From a checkpoint of a small audio frame classifier.
Training: soap at rate 0.0023, 5200 steps, batches of 48, held-out accuracy 99%.
Data: trained on synthesized solo parts of chorales (CocoChorales), 6.4 epochs.
Rows from block 3 of a small audio frame classifier, named by matrix and row number. Rows with one number belong to one neuron. Each number is 500 + 50 x the weight over its row's rms, rounded and kept within 0 to 999. All counts start at 0. Numbers have three digits each. After the name is the row's rms in percent of the matrix's.
After each neuron's rows are labels from the 100 clips, of 14976, where the neuron reaches its largest size: "responds to" is what is common among them; "peak on" is the class under the peak. Only what is clearly more common there than usual is listed. The data: synthesized solo parts of chorales (CocoChorales). In brackets: how many of the 100, against the usual share in percent.
# gate: second MLP gate (model.blocks.3.mlp.gate.weight, 336x128), inputs 0-127
# fc1: second MLP up (model.blocks.3.mlp.fc1.weight, 336x128), inputs 0-127
# fc2: second MLP down (model.blocks.3.mlp.fc2.weight, 128x336, transposed), outputs 0-127

gate.204 099:460471492508513502516454522495527473486460435445461508519431465447509455468532600576538559425553534534472521468480415490524499503503491632568577623473490556558453581468434486433464519521455451488530463582561471548447465527601499508397437529525469514600502476578489454478428548483451517496547456514520581471498475503560566532408559454495461396508367568518536482534456405433479547515468
fc1.204 102:563470448533529495579509507605521506477538538539422465486612537517483586531466507478483445570481492408487437492510557548482524553501497381522454402474501478419554463456542565558497480495489528546564458424517633505494587431425502522565567489375450514433445451445479525460494478483461567498496466497491540482471491519420493566618534523492413578531551449444484447449505588575496484529496
fc2.204 100:521556450545567566459553432523458469518449564495475483613511469454496486574511527559612495576482526489588479564408449468486406543413482494567501554500516503493443508483528458497467504589545417499474446480527481490500430465435504482475472612547473481455459465454443595393472551581482506508500483531566547488593589524528461517452573496484568368461436598549502517432495482498508522488581
responds to: note B4 (92 vs 9.3); note C#5 (63 vs 9.7); violin (53 vs 13.7); note A4 (48 vs 8.4)
peak on: B4 (100 vs 3.7)

gate.16 118:535570581440407452572540496458455464393573391563491655528587469527404510439477456538427571546461478491528527504462465489454537488464535541548531502403422488551493462460495495485553442422485523456480461553519484460543469443498437509495502566534547426484509470607577555451417437550458482502515519440497538509478449402487541480536437508551586493477501464447431520479489439448509562441497
fc1.16 121:510568569413376451515463508378506486411602469534456633542554471539398526498523474495501562555468508461570502503472481441513523448382558557548490489419395491581456481475524480506520464508515562454454485513501513431574479431506411527457543544583463469555522489596552548480426454496470482486528490439496550481467510465520531530481462477500609497469445468474419557436480418441481538489501
fc2.16 117:409486448447518446503465516582541497444487423519525422581547579533545583578504581525590560465451512505426530478409452530487457517490493492484422499500583463474506593517597548475572505519344463551467615533477526514455599628563465528473500474443552465560491549482469463481521546505431529508473461439524500493481453479471438538482441479560562512493451476492462459397534460513495453530436
responds to: note A#3 (99 vs 10.5); note G#3 (56 vs 8.1); tuba (41 vs 8.5); cello (40 vs 9.9)
peak on: A#3 (100 vs 2.9)

gate.75 077:597500574438408452570489517510559502423483502519579566496455531508463566551519482524585525432539467504469486467564509517441502451476463479523485604504490495534531564489507502539528405485594499505558523608536568459473484433410460548523453565522463371455505516462552505526523454496462566511552448468497415411387405471496624528492524460567563464512464444474496539444436506408545507478442
fc1.75 072:485531519489580526498573452521439512528521518488507543505516544449551508491536495525488579482473505453572569529429483453428443569415495409462541502473486430467470508533473521423504469473487459493520613531588499551494463507484453455563428554425575424520499480432592525414499533473532530560328548515482565523551442566533569562537440345511497484574528460377540465517541526517510459508517
fc2.75 080:554495475539455489458492617616567496524653510590505467542462479534480505542413620522562528420513467543427479469538506509512503513558390500538466512527526549540501465508596506502460452483410510497473528495443525388440521496523558527496496522507490536485502457554541442594445451523393493467522522589451501502524554521506524421551538507516557589549552436503480624466538444606500521479471
responds to: note B4 (99 vs 9.3); note A#4 (86 vs 10.5); note C#5 (52 vs 9.7); oboe (37 vs 7.3)
peak on: B4 (98 vs 3.7)

gate.22 089:475521492643486632528474469515515527533345460510536463479508461530526543522501533390524602483547547499453511597566461427479589471468474552501476501580517445546475470517457518515587581501588447480526581586486556503589625595529546523474506477502480591478494448496552509490478431479371504480578473507464551504525528530495558538490524454488501558499493490545577516485479478469512514575470
fc1.22 099:468538558445512555551429522500536538416546590474542581499508541441544378407510485487523412517532549505508506411405406550557479473491463468447470430462476538512409498556524483488460458511416435492496415477526462462474426461483580451520453416539529472533437434546556500496479523510530464504502485438593529434476523465413489440557508520540458444558476557502390520535363524556437476435485
fc2.22 113:480373488525523428484436458500498421500509532527461455496543507461550554537452493522467498477425462460513544511528546546436565493498534534517491513553485550497407573503402509508522554482578528517457513487506507541530596543564537618515552428499566562459527441477395530542470535451414447512505535565511585535462430571456411495435520562469486427405626385473500460500480426529498519503616
responds to: note F3 (97 vs 3.7); note A#3 (80 vs 10.5); bassoon (51 vs 8.3); note C4 (38 vs 10.8)
peak on: F3 (100 vs 1)

gate.124 095:478503454572406525402597496498521454528524428581433424592534493483507498393428559493537496498480554445479475523450506417497429488523585566432581508538552495517435525499435490489501568535453560440525510555442598450514515539514484548474492553515451467552501437505518407430489495662479503410537451538457440486529534533484543462547543477536460445519488486494445467589467561549604556448527
fc1.124 092:482439530426531496519528447492492563506476499539525556478435489613378521551548503540436515478451484500471568523559571602541577559451481449482461491409554451534534518547487471516480466510601495583533567495485464543546524433454528427540529473538547512468510477588464576585521492471472494597402521422540534574504461499444446519445519507580541525494469542655597545499437501406502441489528
fc2.124 093:511555512439502455541494478498499424458513532547488490477508479432489438526474524517484412479491387555483516428380428442511502406475486533407555412589487494485525441455484470483473508486524500509488495462449432584375528490607545500511441449554519443545499455486551463513462567421518529491454467449578457468486470416491503515548575488525524631557525521445511494441614466654524569465497
responds to: note C#3 (100 vs 1.4); note G#3 (66 vs 8.1); instrument: cello (48 vs 9.9); note F#3 (39 vs 5)
peak on: C#3 (99 vs 0.5)

gate.52 073:547470510561558492428561412478604505451461577481441536482479481489458513472471541443498549494545480518460485605567603481463449434594518574402466521503519505561534501408506584514535422519472515422530471467412419601514590462511434517554500475543472548459518657576506474467530598559425463504519504545475497446447511399490480481543497436483455533528459546428457541473470465530508531472485
fc1.52 077:478438483510444453508577533490523404353526461483605616563448496529481512559515504472551566431567518476478515551489597540449487522480491498518486568503501550494549472518484515456599472501544522623514490462417458472489500423451445475519486524591530574385486593519525408502461563472444478460464526492556460421532395494475378586535538526521530463501502565454529582520449499491473508527479
fc2.52 080:517564525489454530510499555479495504506486567461526426565434592534535536517470554415498435519482439568490496539517507490527503510524508472467514539505444413419568468499492453493488491429478508467495440624521497553461533552530513527410447509492455494570470355544436486613636519451598424503504515461467517518406443496623529507477479471570447499468494493610383486543585500506468506416515
responds to: note B4 (100 vs 9.3); note C#5 (66 vs 9.7); note A4 (48 vs 8.4); oboe (30 vs 7.3)
peak on: B4 (100 vs 3.7)

gate.182 122:463497566508444528465467448498516570549468521495556553496391479498459453567483473482483491471566450556500526501525548459550517503526469647554502552477511533587436444435428480546515528484563511490545571557502437516533480540646410560442458496509408424539448545462415481454442498495546484460508451458435529484551419456454566515392587435422534533487464552551442442552526410473472477434474
fc1.182 127:508500491496487497394473453450542606535556488467478577540416493492554442515472481524514505511546468585532486505536552475542439380547445585428488547523458497569463467502433489489456438438513544496518527504590499539531542513626498505507437527469443489569586492428346431415441520531556493515527478460454505428493363460442465488487484557429564458480410521489409517437504473546516486436501
fc2.182 126:371606512497447468502558447395542484480554427528538461391527489628485547542465544468473479431540486518513533497485537601534505558522574593564444512467514537530557448513476539421486467512408528438483476483474507551468503549441484528454514495519538474437528567532523434583574446607527448540522544398520473517544492540592465574538518444543461400563579515574495466450493543489470496516470
responds to: note B4 (92 vs 9.3); note C#5 (69 vs 9.7); note A#4 (37 vs 10.5); instrument: violin (36 vs 13.7)
peak on: B4 (84 vs 3.7)

gate.191 081:541468568623583445497489506533426544453443429600519529469529524529466530559534540544525362497551468566515459453483451572588395485496538525511500528523479559537487477526450550441542501449516542530449496585503535577629487529594484488462508432438534442496479465551516493439496459466531470472482575542550455506383469503542532541476368502514560534563487514544418518408512548451498465481436
fc1.191 074:544459408442535490440516509459471482484526499585513471509496479503478500506555494499596581550508495576463499566421364493539510583568488502515487461461378540454538544560501440612533453451495473552480520485436539444613529581516492475632571586475500481504509610509478435461465539366524590473537523524465527476507542459519561540487523481484406480466509559474462574554485549481547540557477
fc2.191 074:482515614525480520576391527515520510524457471504481460544527487491525513600532498475507485555571469552491462519546476483472405535403525542459530511423480543459460490481414565524479557636513566498455564577434523484501512490487530473448506430521535417439467569503488625528477482522517494465540465408492473557496587515520596392465475410514519433476508520494595523416493461509510659450531
responds to: note A#3 (58 vs 10.5)
peak on: A#3 (51 vs 2.9); silence (49 vs 12.5)

gate.150 087:510478552511478563471464601515504607531455469629445545487674532459516533436457522571455464501466520478491443490464483515532480530472543481561546574480530459496556470448525497558469648424511477542485447575541462519379485594502444525560543575496530533477474505529449508512554509526449485466456553439534472492502479420474481561465502548491495527531568523481585366457530464431454450414491
fc1.150 077:504520428448512441569517585557484491449518519457413533426434471484503490488461436572490504448596414505452520571470479505595533457570463523393471510521549457362479460536550508500508481496512477429531501463482463404592533533508498473460401523466432516487500425536528478489543558540543552564465478511446398515463529550595552509411535440561415484516562542509518624557478495529432491416522
fc2.150 075:509537570527503397443515473472553551606496591542550504527589512576461574572487397544482573589494480490529481515476545385457496588428514468497480564487522491584449517387524446521476455461499568593482566514529474550526537561553545532486556490530510546512417524454488481440511563513440522466552424552508564473513494485593437501579533528502569413616505455452480478488540513509555550515422
responds to: note C5 (99 vs 10.2); horn (36 vs 6.5); note A#4 (29 vs 10.5)
peak on: C5 (99 vs 3.7)

gate.122 077:562504538544446468496554487482487501493437402546487534478471586455489468532479475442485539474490478498480422498557467483431486488585571515482485512546580541583458490523502518369534526522528446431519468506468492469428514484509466459433501443487437511546506536532614509539533526534498481461597653459615544532450493455533494531461486471512497504518541394595532486651388469597603481526538
fc1.122 082:489448457545593450504475471561560577493500491564517492509511483449372390479446537497533543507522500543520510500487455440549536539474552462501540500592427551455431527453606501466395598469469611507524414496498425531403559471497507515561604527491501517480458481571549471489515528459470392590468507519504508492484496484455558376500438516559588620535455543508514540503465442564515448502501
fc2.122 082:572535468453524545510446433554538574511483441440512548430472478559478570426614417567512483518577513467429496527516486454559504500472552558549499491424538470514557567457462568487457519495537378434429572492514443502468474532480493477447475357489532477433471487421472509565515454481525486619547564541479465482489556533382443573487542551507553541461577487533528484579562490599520446474552
responds to: note F3 (98 vs 3.7); note A#3 (61 vs 10.5); tuba (39 vs 8.5); bassoon (31 vs 8.3)
peak on: F3 (100 vs 1)

gate.143 119:452462395426426470475441571562507471517481496522518458465454481470420553521435480522456482486502490592454528577394529502529435470463551523462457578571545496496514429481482536556454434535433475595494474551465533516480499579463442488491481575484554542488539450515601460556485469493421511353420488441462469543458584454438452473482501365543468489505572452498439417503485419539504463485414
fc1.143 121:451513511565507496539506453496522577522489499418500572563574499531556511555598532482490430577503492417483442471606524476474598491484426461517483455427513496496538535580471435488558533496490470391543558487536434440511485426469495505480515468545459423508431486497491553435469581527594476549585433534413495435640450543550516531507541573490455538516416514506633585448455553536484528484521
fc2.143 134:474490562450485493415520424521501506570495481526521442464455555589503570422515526545587477476401555520449515523454465524504514452552605504524574505561544479498452510487604474558497498482607544441469503508477538508429522546516469505547535458488517429573590485427574447493509505515505496403388615373479377620488548522452528526505544512528602534487462493455571519479496546551532479505505
responds to: note C5 (100 vs 10.2); note B4 (93 vs 9.3); note D5 (32 vs 8.3); horn (31 vs 6.5)
peak on: C5 (100 vs 3.7)

gate.323 099:511498470512465506493641505547523511516418421543511551487481513499505476527515486439487445528432493441538429505481574554491557455451501397539468490493467526612497392506441491441516542490510506507388574527497495466606530530475378492393487501535480447514616414536562493535467458538423519496418488500588506508570422408584451533499532477516523546501467504538484532539521536373444504406494
fc1.323 096:431501484452584603522525494527482535506432462359542614444562418459600537572555460561509506590530533595510476513489413528455481463502477542442509470578448479406552632480480513510478493497567609477565405504551488524507532462519565502544468500461531493493454534543522454566491531490553569516597382514457466524469553475483514545489411514480475515516467540470586480474487467523472580507495
fc2.323 106:540558563440474406518404487524552510480528523538492460516494552514462449490601511468589462447571497451416446508542458457530499536379437418479555438454418461464492468575535551477503429426489406466467545609439479458445474466466495471481524524584475559494333443437492538475506544468496444462492499437448493558519500569511482532454515554528585589521561472564524576498518579513471478497465
responds to: note D#4 (100 vs 11.5); note D4 (63 vs 12.5); tuba (33 vs 8.5)
peak on: D#4 (100 vs 4.2)

gate.176 098:496475487486540532494477613529471475537495413542526506556451448498525428569530511520491526486470519552507490521490455496456448561475435628577473443506484511545502490396462590493608462483546563481461516502532425459422601477466545530455504582475547513499586442505654443452467564518484398518514543445536541510528512524507494563465367448574555476524557442524538457403510407444480518542467
fc1.176 090:580517485487494438499478595492539510521373588475491472438462503521454495480465520546522494576475452562534556619443544367429531478426512491540495466492452421514465590474566596483585512459455455518447500512514630496585489484445518430468581485418518550451546559446442517510456496500524493509576590419541497511452484538540517462452595514511502499463513482494564511499403621463524493483510
fc2.176 103:580536507529513633520471493398473607485567490548486525538520391515493549584477462478469450498520605560451484492450455491482475528528439470453506363535564562490506438538536502486510409467507438519537465479506406508599474485447557461546400460514517528441581504505602519529589518570477507477435549492442487499532489513466528488570514511543471577515517431499481496415591634537523487541507
responds to: note A4 (61 vs 8.4); note B4 (41 vs 9.3); note A#3 (34 vs 10.5); note G4 (27 vs 7.3)
peak on: A4 (60 vs 3.4); A#3 (37 vs 2.9)

gate.159 113:386485549505525552513522519586485579446513441425534557532525540564509522554458518472488530389551491515516481558591514553482482569511442519562516527467481567541518444512522604528509546482571494488518490545477571402573542513485531452426448468496411512520547426453614475420554587593437512489533462433486452407496408442568427488545486546453482535496580440500456426504497461490474506590442
fc1.159 101:601538412475520519518488503444570477489508546575470455477485573531537510452551526517473544573455568521461512425476472447517579405493529527456486492536483491474494499496442463533491504493371489494557544472508478401510412476532520571502547446481592479444433572490389546494459319422542512439400551531512508539607577507521498535483441477501523449563499525506568504503408480468532427469580
fc2.159 098:501456532506538488499508582616531538600503544482514488651488510546508566606534506529546487528471452504506448487417470477504471497449512453459503519512523578484383566597423560589508517554468461441426446483456476444593533490561515456559498526468497520555511440578537362518584607482481545538547447477508529527567517515510529543502439496555462400558534524518539478508402497520524495577464
responds to: note F3 (89 vs 3.7); note A#3 (32 vs 10.5); bassoon (31 vs 8.3); note A3 (29 vs 8.6)
peak on: F3 (88 vs 1)

gate.147 080:398486537448413529521505584503588534526555420550513628457513510515394458566492478481475512529544518483424533547488486430513563529499522549572429463452491489616605473522510526445503440522488487394474509562505506462514465447474545441497512485521527481517457502436480532443552472589386551471528421545509563406387474515538464499471472529546496436405513532484491641572489492531511530490447
fc1.147 081:504563498447543581491418566553447555472544491497423556535520406431430466556465457476473484442432415459540496618515457437584478545491506513432518470435477571531638509493470553505491483479505496515535512471545519469579501452552429514482477505410550596532590483512492516459590430413431433530422506542474464484454476448483472457495536509533540523428504481412438638498432522550458526463510
fc2.147 072:513564546493428455545443509577478484484492500563509521457543601572551444539505446534466582475565486487527509567448510589469470522538474525454554547495545510486429466569471560417595509547563484451428531516472597490491445614591501524513524526508501476476448510573524442541450569535488559373531439456534614508508502488488521464376445470453530559521557492534447417527498376538525439505557
responds to: note A#3 (98 vs 10.5); tuba (57 vs 8.5); note C#4 (37 vs 12.3); note G#3 (32 vs 8.1)
peak on: A#3 (98 vs 2.9)

gate.320 083:464543413503412420531545504559477420539408576492449550512487460505486514462476522487393446494497470445465459533510511480444512569537453464471551563502528469535380640486535491526464497520516515511459480437536472471595566539499487528413481533534446587498520465574578467556513382481411382514469580467567477480545426467499507491528514450454466514539442530419482539410501395471499439461453
fc1.320 076:467467466509518504442494443492461580486464463503470511562457446484545455544497500542483475445570501458393408511515542551516551490448564462582430506478475536565540385492504470455483513556461545541483560506444559448422461561491530594523499461531489424582545499561528500505542495511516499340608460450545511539537501512413530476551536584527479479483506339494509471518374542396475539567478
fc2.320 084:425559518399492450524538475529449495513380537571604498493453460550515493375501530495463579560493489541576508423512512448474460458444533597501546532476480575479486557537535607462617428474553563472497472480518467481544506452533502504533415513486547603491479509374485534555462512582497479599466564559497585520433565465498528487488487522460582545542459528436441501543571447511462470458534
responds to: note F3 (96 vs 3.7); note G3 (66 vs 6.3); tuba (48 vs 8.5); note D#3 (46 vs 2.3)
peak on: F3 (100 vs 1)

gate.112 100:403471513480458515468489572501520444514568579516484634531538510553511548500549498445493599412533507555503567427513597548553458503559462571467481595560528599589440433487474500443481491513404519555510399505567447522564433451424412548462494491500541484504469454586447482520475539472423514430514530516483488510460480392535534497602504441464518483429589462486561435518504432502479514513506
fc1.112 100:467547517471511606454481567517509518540581556487462594452513532568467610507488517472551595416439469528585592362493574503563466422494521547538516568536544481540525481508473523488505406491439475577555429530536430531565468506435497518545469486581487461510506487544522502454484523419455477427560457492521413553523505516583553488650509452484538462432546507489571517543473461537518572431520
fc2.112 106:472462465551451488511490445506419446449498418516501345581540399433474486529574575530529470463429487500433537517461436532539473607426453440479424405518465600506504505602530541484552532435606514471447512499539536492482500472523582507515463520518485503498474520470558607529505447512450489503407526372527525464537518527498437473531435546514433463537599499490504513404552452433545514461496
responds to: note C5 (49 vs 10.2); note F#3 (33 vs 5); horn (26 vs 6.5); note G#3 (25 vs 8.1)
peak on: C5 (51 vs 3.7); F#3 (32 vs 1.4)

gate.55 118:468450553586411521410547456493501438600483558563463541508551521503544538492526465584498494559531535569533533515518515471451505477540481580493464488435480570423508499516457460538480483463454484443512508517519547515516497407543455487424529579464495531524572455484436492453426547642478503433572609468437496506483574546412544608585501475455484439535460437427508453601467440564553592458485
fc1.55 125:519556418453562522478502446471570582482488531444577532412569490474501458589491485428496529500516478425466510466527575365553537534455506464498498545525468459507518480502627481475447580507497445555559477501429395550498514434468573487551465459529537500470478564539522507475580515357426480542396481451446453436432382540562443462512478484533447488489495564528504532488559565579509480545552
fc2.55 122:454431505538405487459497473589439572546528603583555557457538541495468453526526534536500430509383421577499521516543501536502537490395466551496411476391431564486548476509481453549458451491545441543517517461390534430534417585484582398505482518498504463468504603484445488446453498473523503521477498476515392531548541472497482534451527519574535555585532490453446457438541511496520418422521
responds to: note C#3 (100 vs 1.4); note G#3 (70 vs 8.1); note F#3 (48 vs 5); instrument: cello (40 vs 9.9)
peak on: C#3 (100 vs 0.5)

gate.195 148:518437569475593500470593513417517532438470453480465519586494584469471473571436533447563455488489518439502510458421436471498500472577438470507515449453547524520605462430570467506517450448490458523524528499515486521462505442525484512505451520500492580465496418482599461441563537506419462505507455474436511496447437402518497535324443365473504420525531428434414443508453527469558472488534
fc1.195 151:492518500435449549492507460483558451559464499461582503445601516504465474441554487603490502548459505554572439559612528492586512495448579517549521539562458440546551464563487481420529576430501533437525400598470506436554463604528476510519530481504597492493425572520460482577443460595541496529485502503553469505477578583499544436529463539452560500452480530542560492461519413505398501474406
fc2.195 158:452363475459511556530529516477397514462492480460461627473490524541496437520512543479450470525482530505440592487551460451554449547468553538478449489567522488420596491603483478381519513502453559522476491540475547496561485500521493490455484503486603447520373509518499557534495495501516495480406475535584476482541563592496485390489512386610515536502475485588525605569520585545468484520490
responds to: note C5 (48 vs 10.2); note D5 (30 vs 8.3); flute (28 vs 8.8)
peak on: silence (100 vs 12.5)

gate.284 102:452512466557378562460516470611402499423528488608446491502437467492529426500526506496591518511444511500501460539470463538525545540577420459518392519523476537555427444392466519548516524517521486485491499624506469522507551465544381485495491526477546433489459435556468473467366495480504477437573456449570508432442536456471489530409522391567514504463555480443568503477474484440469513554480
fc1.284 098:511567493477524441468443460502470493444579504531476395488545442523555477503520581485440438438451490527438451463448466462597576556510465536451426485540493524584464535406465516542490413491478580518342552566426486546541473463589472538467375458420502491439499574540463458514506497473426506528545480518544494488502398534520583526397504441491516541485497463566538556475395460450502478548469
fc2.284 101:503432504532432571451496498450543555491561446570541480566459464508431542544518437445568554495515523516608435461524581471394472394510510523506522534503590511509505504531505461501577494519515489477500497452551526618554459468473537556539532519519557516469503510589542498496502559429482575441432529444448550579522428433548403575542461550658546460522550492524505475438490458538461544449622
responds to: note A#3 (100 vs 10.5); note C4 (68 vs 10.8); note C#4 (49 vs 12.3); cello (45 vs 9.9)
peak on: A#3 (100 vs 2.9)

gate.189 117:433508528396458483522596394539500520530468532536526550540516531479488502513477513464454494586449531509506468486373634502456440468461502465508464509505443598494518465460497589528541445531488486422471523569561365506510570527485488522449487493569578559612597562526522534515446447475469520499516510490581500507508471440426432509521536524580549507408461499438475439556576543478388435473454
fc1.189 117:519435533548569566499536477471477415477515498413460506527465634512488642460560525567499581439493518461561574584540537471460482496587483594467485484546535532444437504568478408583439457478534614521488494455549557573479522459544515492479541526529535452554406481464438518607526523512599492472555493530530427517571493507543475545415440483523567484534590438476507469504498475527526558488561
fc2.189 127:505507466452441450442471450582496488577464525466441548481572342403423486483512511539510512492533452407381579488386485515483474568516560337461504441504485502491551491463462472484527429452482451530595525439401495499447385493544508458451429509503481543579538461521451457507457498442520525457570557494495474444472527519577536459496530562456476575472505541486558525510493445437463474485468
responds to: note A4 (70 vs 8.4); note A#4 (54 vs 10.5); note C5 (46 vs 10.2); violin (41 vs 13.7)
peak on: A4 (76 vs 3.4)

gate.87 101:495560477528477515457553467506488472359568465519466533514543539584448653483432477611448490508574466503465484542530562450595477538507457428500518499471546516534521495468483510509554446525562511496512508528479544509415537604590482412563592545504512577428607683461504462469485534512457447485462454483494537520533457464462437471488526457485545444552474493430545527567572509502528546534501
fc1.87 091:491510578500478503487451493444467462542487491506540411520490504495452420548529518375459614460485509508533363475431587447437416490451543465476522523527483473454461503548561469545487489541481482629529541554475432530573569502517520466494441511542552426526445518487527539454545488615563593535514558445504424413447653482474541550464479543551463541495521520533508541418437425525541456491468
fc2.87 094:501611405515508439484574409480533515443577548441554495471549482431394439499565471526514549576530495514508582526415482491461500497517516415519478509462551537553514614493510481496550464443505419503464552494529519417494524522477500511469568460507491546520626426503488532483443496446504484519546518632531509521396424525455461479528465439519512511509514418496400477492537503618529422623568
responds to: note B4 (97 vs 9.3); note A4 (85 vs 8.4); horn (44 vs 6.5); note C5 (27 vs 10.2)
peak on: B4 (96 vs 3.7)

gate.172 077:539640500539523538533524463439514494525548462532526443509436453570455479503498477460486528440521439563450459632550631476519571586456545463498564527483560469529536608490492520535578460453448580546483568442548474556512514519468477546539484526517495566456539455536514519473510555424480537485506549513543613562436483455435586488534460381521408431537564539522484512505567494404536477492425
fc1.172 078:483538434506511459508456405476417502561520401481585555507503548489458518471505508457520567557507557426390529599426456501517519397465434492518483464484533523362508526565441495479540537465533542420479541508554567605469503480553540496522418484476501477488448525559534651496525477558447478498569524575524493426514486517542621481469403451507500542539515512535520588467463457453498520526604
fc2.172 077:547487565516544502449496495445482435444476500454540552594452471545446543484368511483539490474557504571505474398568495453534510407613428541460534447456466584569531468464438496531472499507506464545554515498452517399452427427478564411509489488537546430523506430461553542462422441526547475492445406434426480501551482496463481549615511537507634485533431458488534512510528507478489397481441
responds to: note C5 (93 vs 10.2); note D5 (74 vs 8.3); note B4 (38 vs 9.3)
peak on: C5 (99 vs 3.7)

gate.132 097:531524518398481517600513444501553522440498518608406479448454483477407473520540483537427582495607513546471381509535500520469511517464502491523432512471450539557535509509572466408598506508459505466527462523446528467442520531500502537491518560531556480578633465526502454478477408500483492450569456507516611472410519507461523559516544520531619540576467413538456443403441455479469555525440
fc1.132 094:479541501516532523616529502503498502488522432555515488473506423525529440492483570478532552456504502544496520429476421462491411567468496528466493541473523519478502557551415571474536477372430504554467474479428492531581474462460457456485517512568511482521429466507488474569662422487481509523587427502580560483550408573600492480479442500504565487480534422410480553509424529543351485423458
fc2.132 099:589511617442549582483388488581500463494569449410504481544573490589428564541570487437507493549426488483523486546544517495522480406435501456484528555485457438538494553466491522464565511509460529534468521516526451449459517455539556542441536524485484558479495459620553459499453533468475513567488485396493536528468640468491454609430478506515601562486559499543436430509563447438486539522574
responds to: note A#3 (99 vs 10.5); note C4 (59 vs 10.8); cello (53 vs 9.9); note G#3 (50 vs 8.1)
peak on: A#3 (100 vs 2.9)

gate.162 098:416502491538497451355497524493456479583545479512494448535499455520481482535548534420417541536476516514548510515570507566563482601544498489508496528474409457569466448561554476454541514552495399513478490559550491536406498504466423531451500533547466447472488452493645481446429563603578509565535531515446517479448420517419518468566501532448583497572499486636537455451480500473501496580424
fc1.162 092:537443514482571464480522493548347497553506443546473503513473493503551516470549507568451397587487485517459491466474500558535510582526444532501549388545508492568393455398479503499534558489543388574488526511510545458503474591541453517510520517509517425556477559524609460516533481538499574537567500490533566450505524550573420464588497521563411445530555605514522421561573522506559509509417
fc2.162 094:516526495525492443480549596531474448488465481455412486493574537592567526431463448522528575432577490514505503437427551561564518479506501483477486555436527522542444473513495454399527480573364506431479489478537513534508590453452411520533495598502542458492610430518495469452444558534506464439447398493470520496512424475513458412478495563519518385482490427512449565456512418591525470534589
responds to: note C#3 (94 vs 1.4); note G#3 (56 vs 8.1); instrument: cello (37 vs 9.9); note F#3 (33 vs 5)
peak on: C#3 (94 vs 0.5)

gate.287 103:419523461564464545486552583527522475565473528617419502534477510580465410553440535544418528611516535544549441485485561524486519510608534546429465425452450582500551580555539571486494545404568494524452528515519476424507597554460487470481453524431485549449595544447521511471573531497420460427489477544542589574549502490527454436481460430495602487523517521431443503478538502476489481475492
fc1.287 089:483503535392490424516393503425472492440508497507449487394521456412461405426501438563496511450464552459421519535565539576444426564498500529518516451589457438470470381455445560460539558564479440465484409508489590519458485528466548505470488551486479620433549597511451503551515485565506543514488495539541490491499551532471432518505574587483542448557483515511522635517557499502462466534542
fc2.287 090:531408519582552448505559385558503441532512503496603505576460483546569514523567496501538455569465484428542532462521459488490463522495464458488535557449562514452447542606500483538542527498487554571462638443382400506545539543545458461562501525503542496603450620449579515461488503479544497541495489550456440552508466417520518560456393436552483453509512458514518441580518440504560525527468
responds to: note A4 (77 vs 8.4); note B4 (64 vs 9.3); note C5 (39 vs 10.2); note G4 (35 vs 7.3)
peak on: silence (75 vs 12.5)

gate.280 089:485589466612535537454571536577531528509427572610463541568462501461481465500565496499437540606528444464602522594497549471513456469486459458503511534528487538486487536503520521458561508589472507636462578551487481481625472499487467471409501527473476519588525539506503448519639501573445533501543531469538480504479458508443434468548535489472556412470452419534526525522425445434434532568510
fc1.280 089:501506520455563581477521467425492601384523551496519461502500518481498559432460512507537502557507590439470472352446495497488529535465544595443475471581505379496556567501436551498453443478512612422551399551502519554371513451545517508533513479498484519495517572532458502445436522517503498565418493547472452550552471440542535502543476448506522603572455522427480485514488574550599520480466
fc2.280 098:465506445554500442471433436571541469471437558480529469506445518575489435563441526513570558565501531502459542476546500525540627523446437570514613509502398513515525512460472454483500564492574520506476575386556531485528453511425494580546527487500531458495489372385489525462539517445501468529550441470529372452563474530465553528550505619515487491614481503529535490498396472535535465527542
responds to: note B4 (69 vs 9.3); note A4 (68 vs 8.4)
peak on: A4 (66 vs 3.4)

gate.255 097:472578550529511569513500431608547503422539378480521355456511579549475483457547532561463564506485580496469433510593579503457475481590476544463491520561466476479549473510486523560577534510444449538450436608493482487507476514534423533481507558501491455530484415500505500516563528533521467353523506454506528505533384550476602555493515425482522515451514477446490489559383487549489538489427
fc1.255 086:526536441403494440416537555514456527511438489542398529540571477437569474504486486466596558495565367473437555517521418509457484513393516501560578494532468581534472562459539431503488494512460641397550589457551495562406545506486485511483476423554510490507408455482516494505465477526544507538490503500462475511496573601562453511489589602526467531438545477495458529546489452499513505529582
fc2.255 091:528517585520505601537476474496527448477518387528503481449440501502538483468472550464436509523486578519515552510521538576542479476512464393488504505495469477482572457487578457468368476374575412520560500576440437616479541529538428496496514515433544382488503501471442441624569501484505449522567476528511489463413477483538510495471387394533467477527544539473422547501493451515457544474423
responds to: note F3 (97 vs 3.7); note A#3 (52 vs 10.5); note A3 (51 vs 8.6); tuba (37 vs 8.5)
peak on: F3 (100 vs 1)

gate.164 085:532557451491506522491533526471494627469517489524493521519397550573379476535481513515436475574459517562563499535556509628552433499516502521519488458565434559535479561612482477589602543508575457582488483491487517417471542506572612529474473532514450459535586573523549504568443533525473506442541535511545522556453466514409536540483438526433462462573456503501511507592453514589492437424465
fc1.164 080:548491525578454580510539497481450451457530456584527443464493480537511578473486527564532471493514465581452537507584513465545502572507522533495460478452505493467442421380486503493524531454506603460534485462501457473507445510479443384542480408414569527475421592458564417505518383463539499561423461571455445582483497489515527520440523436463545518572503528577532587429470576448600557469555
fc2.164 086:486526573458458465465429496441566451541436511456544579504592579442571458524498524466415365497516541465523502587510516526431547513523516608470413491491492580443421468552487465488483427493547512447547445497442521562487479517511537587531484530560445421424658450504491459560475477502552521539555500572561514514527531536487605532514469454513404505490500521521525484594439568410510476482478
responds to: note A4 (73 vs 8.4); note B4 (38 vs 9.3); note C5 (35 vs 10.2); note G4 (26 vs 7.3)
peak on: A4 (54 vs 3.4); silence (38 vs 12.5)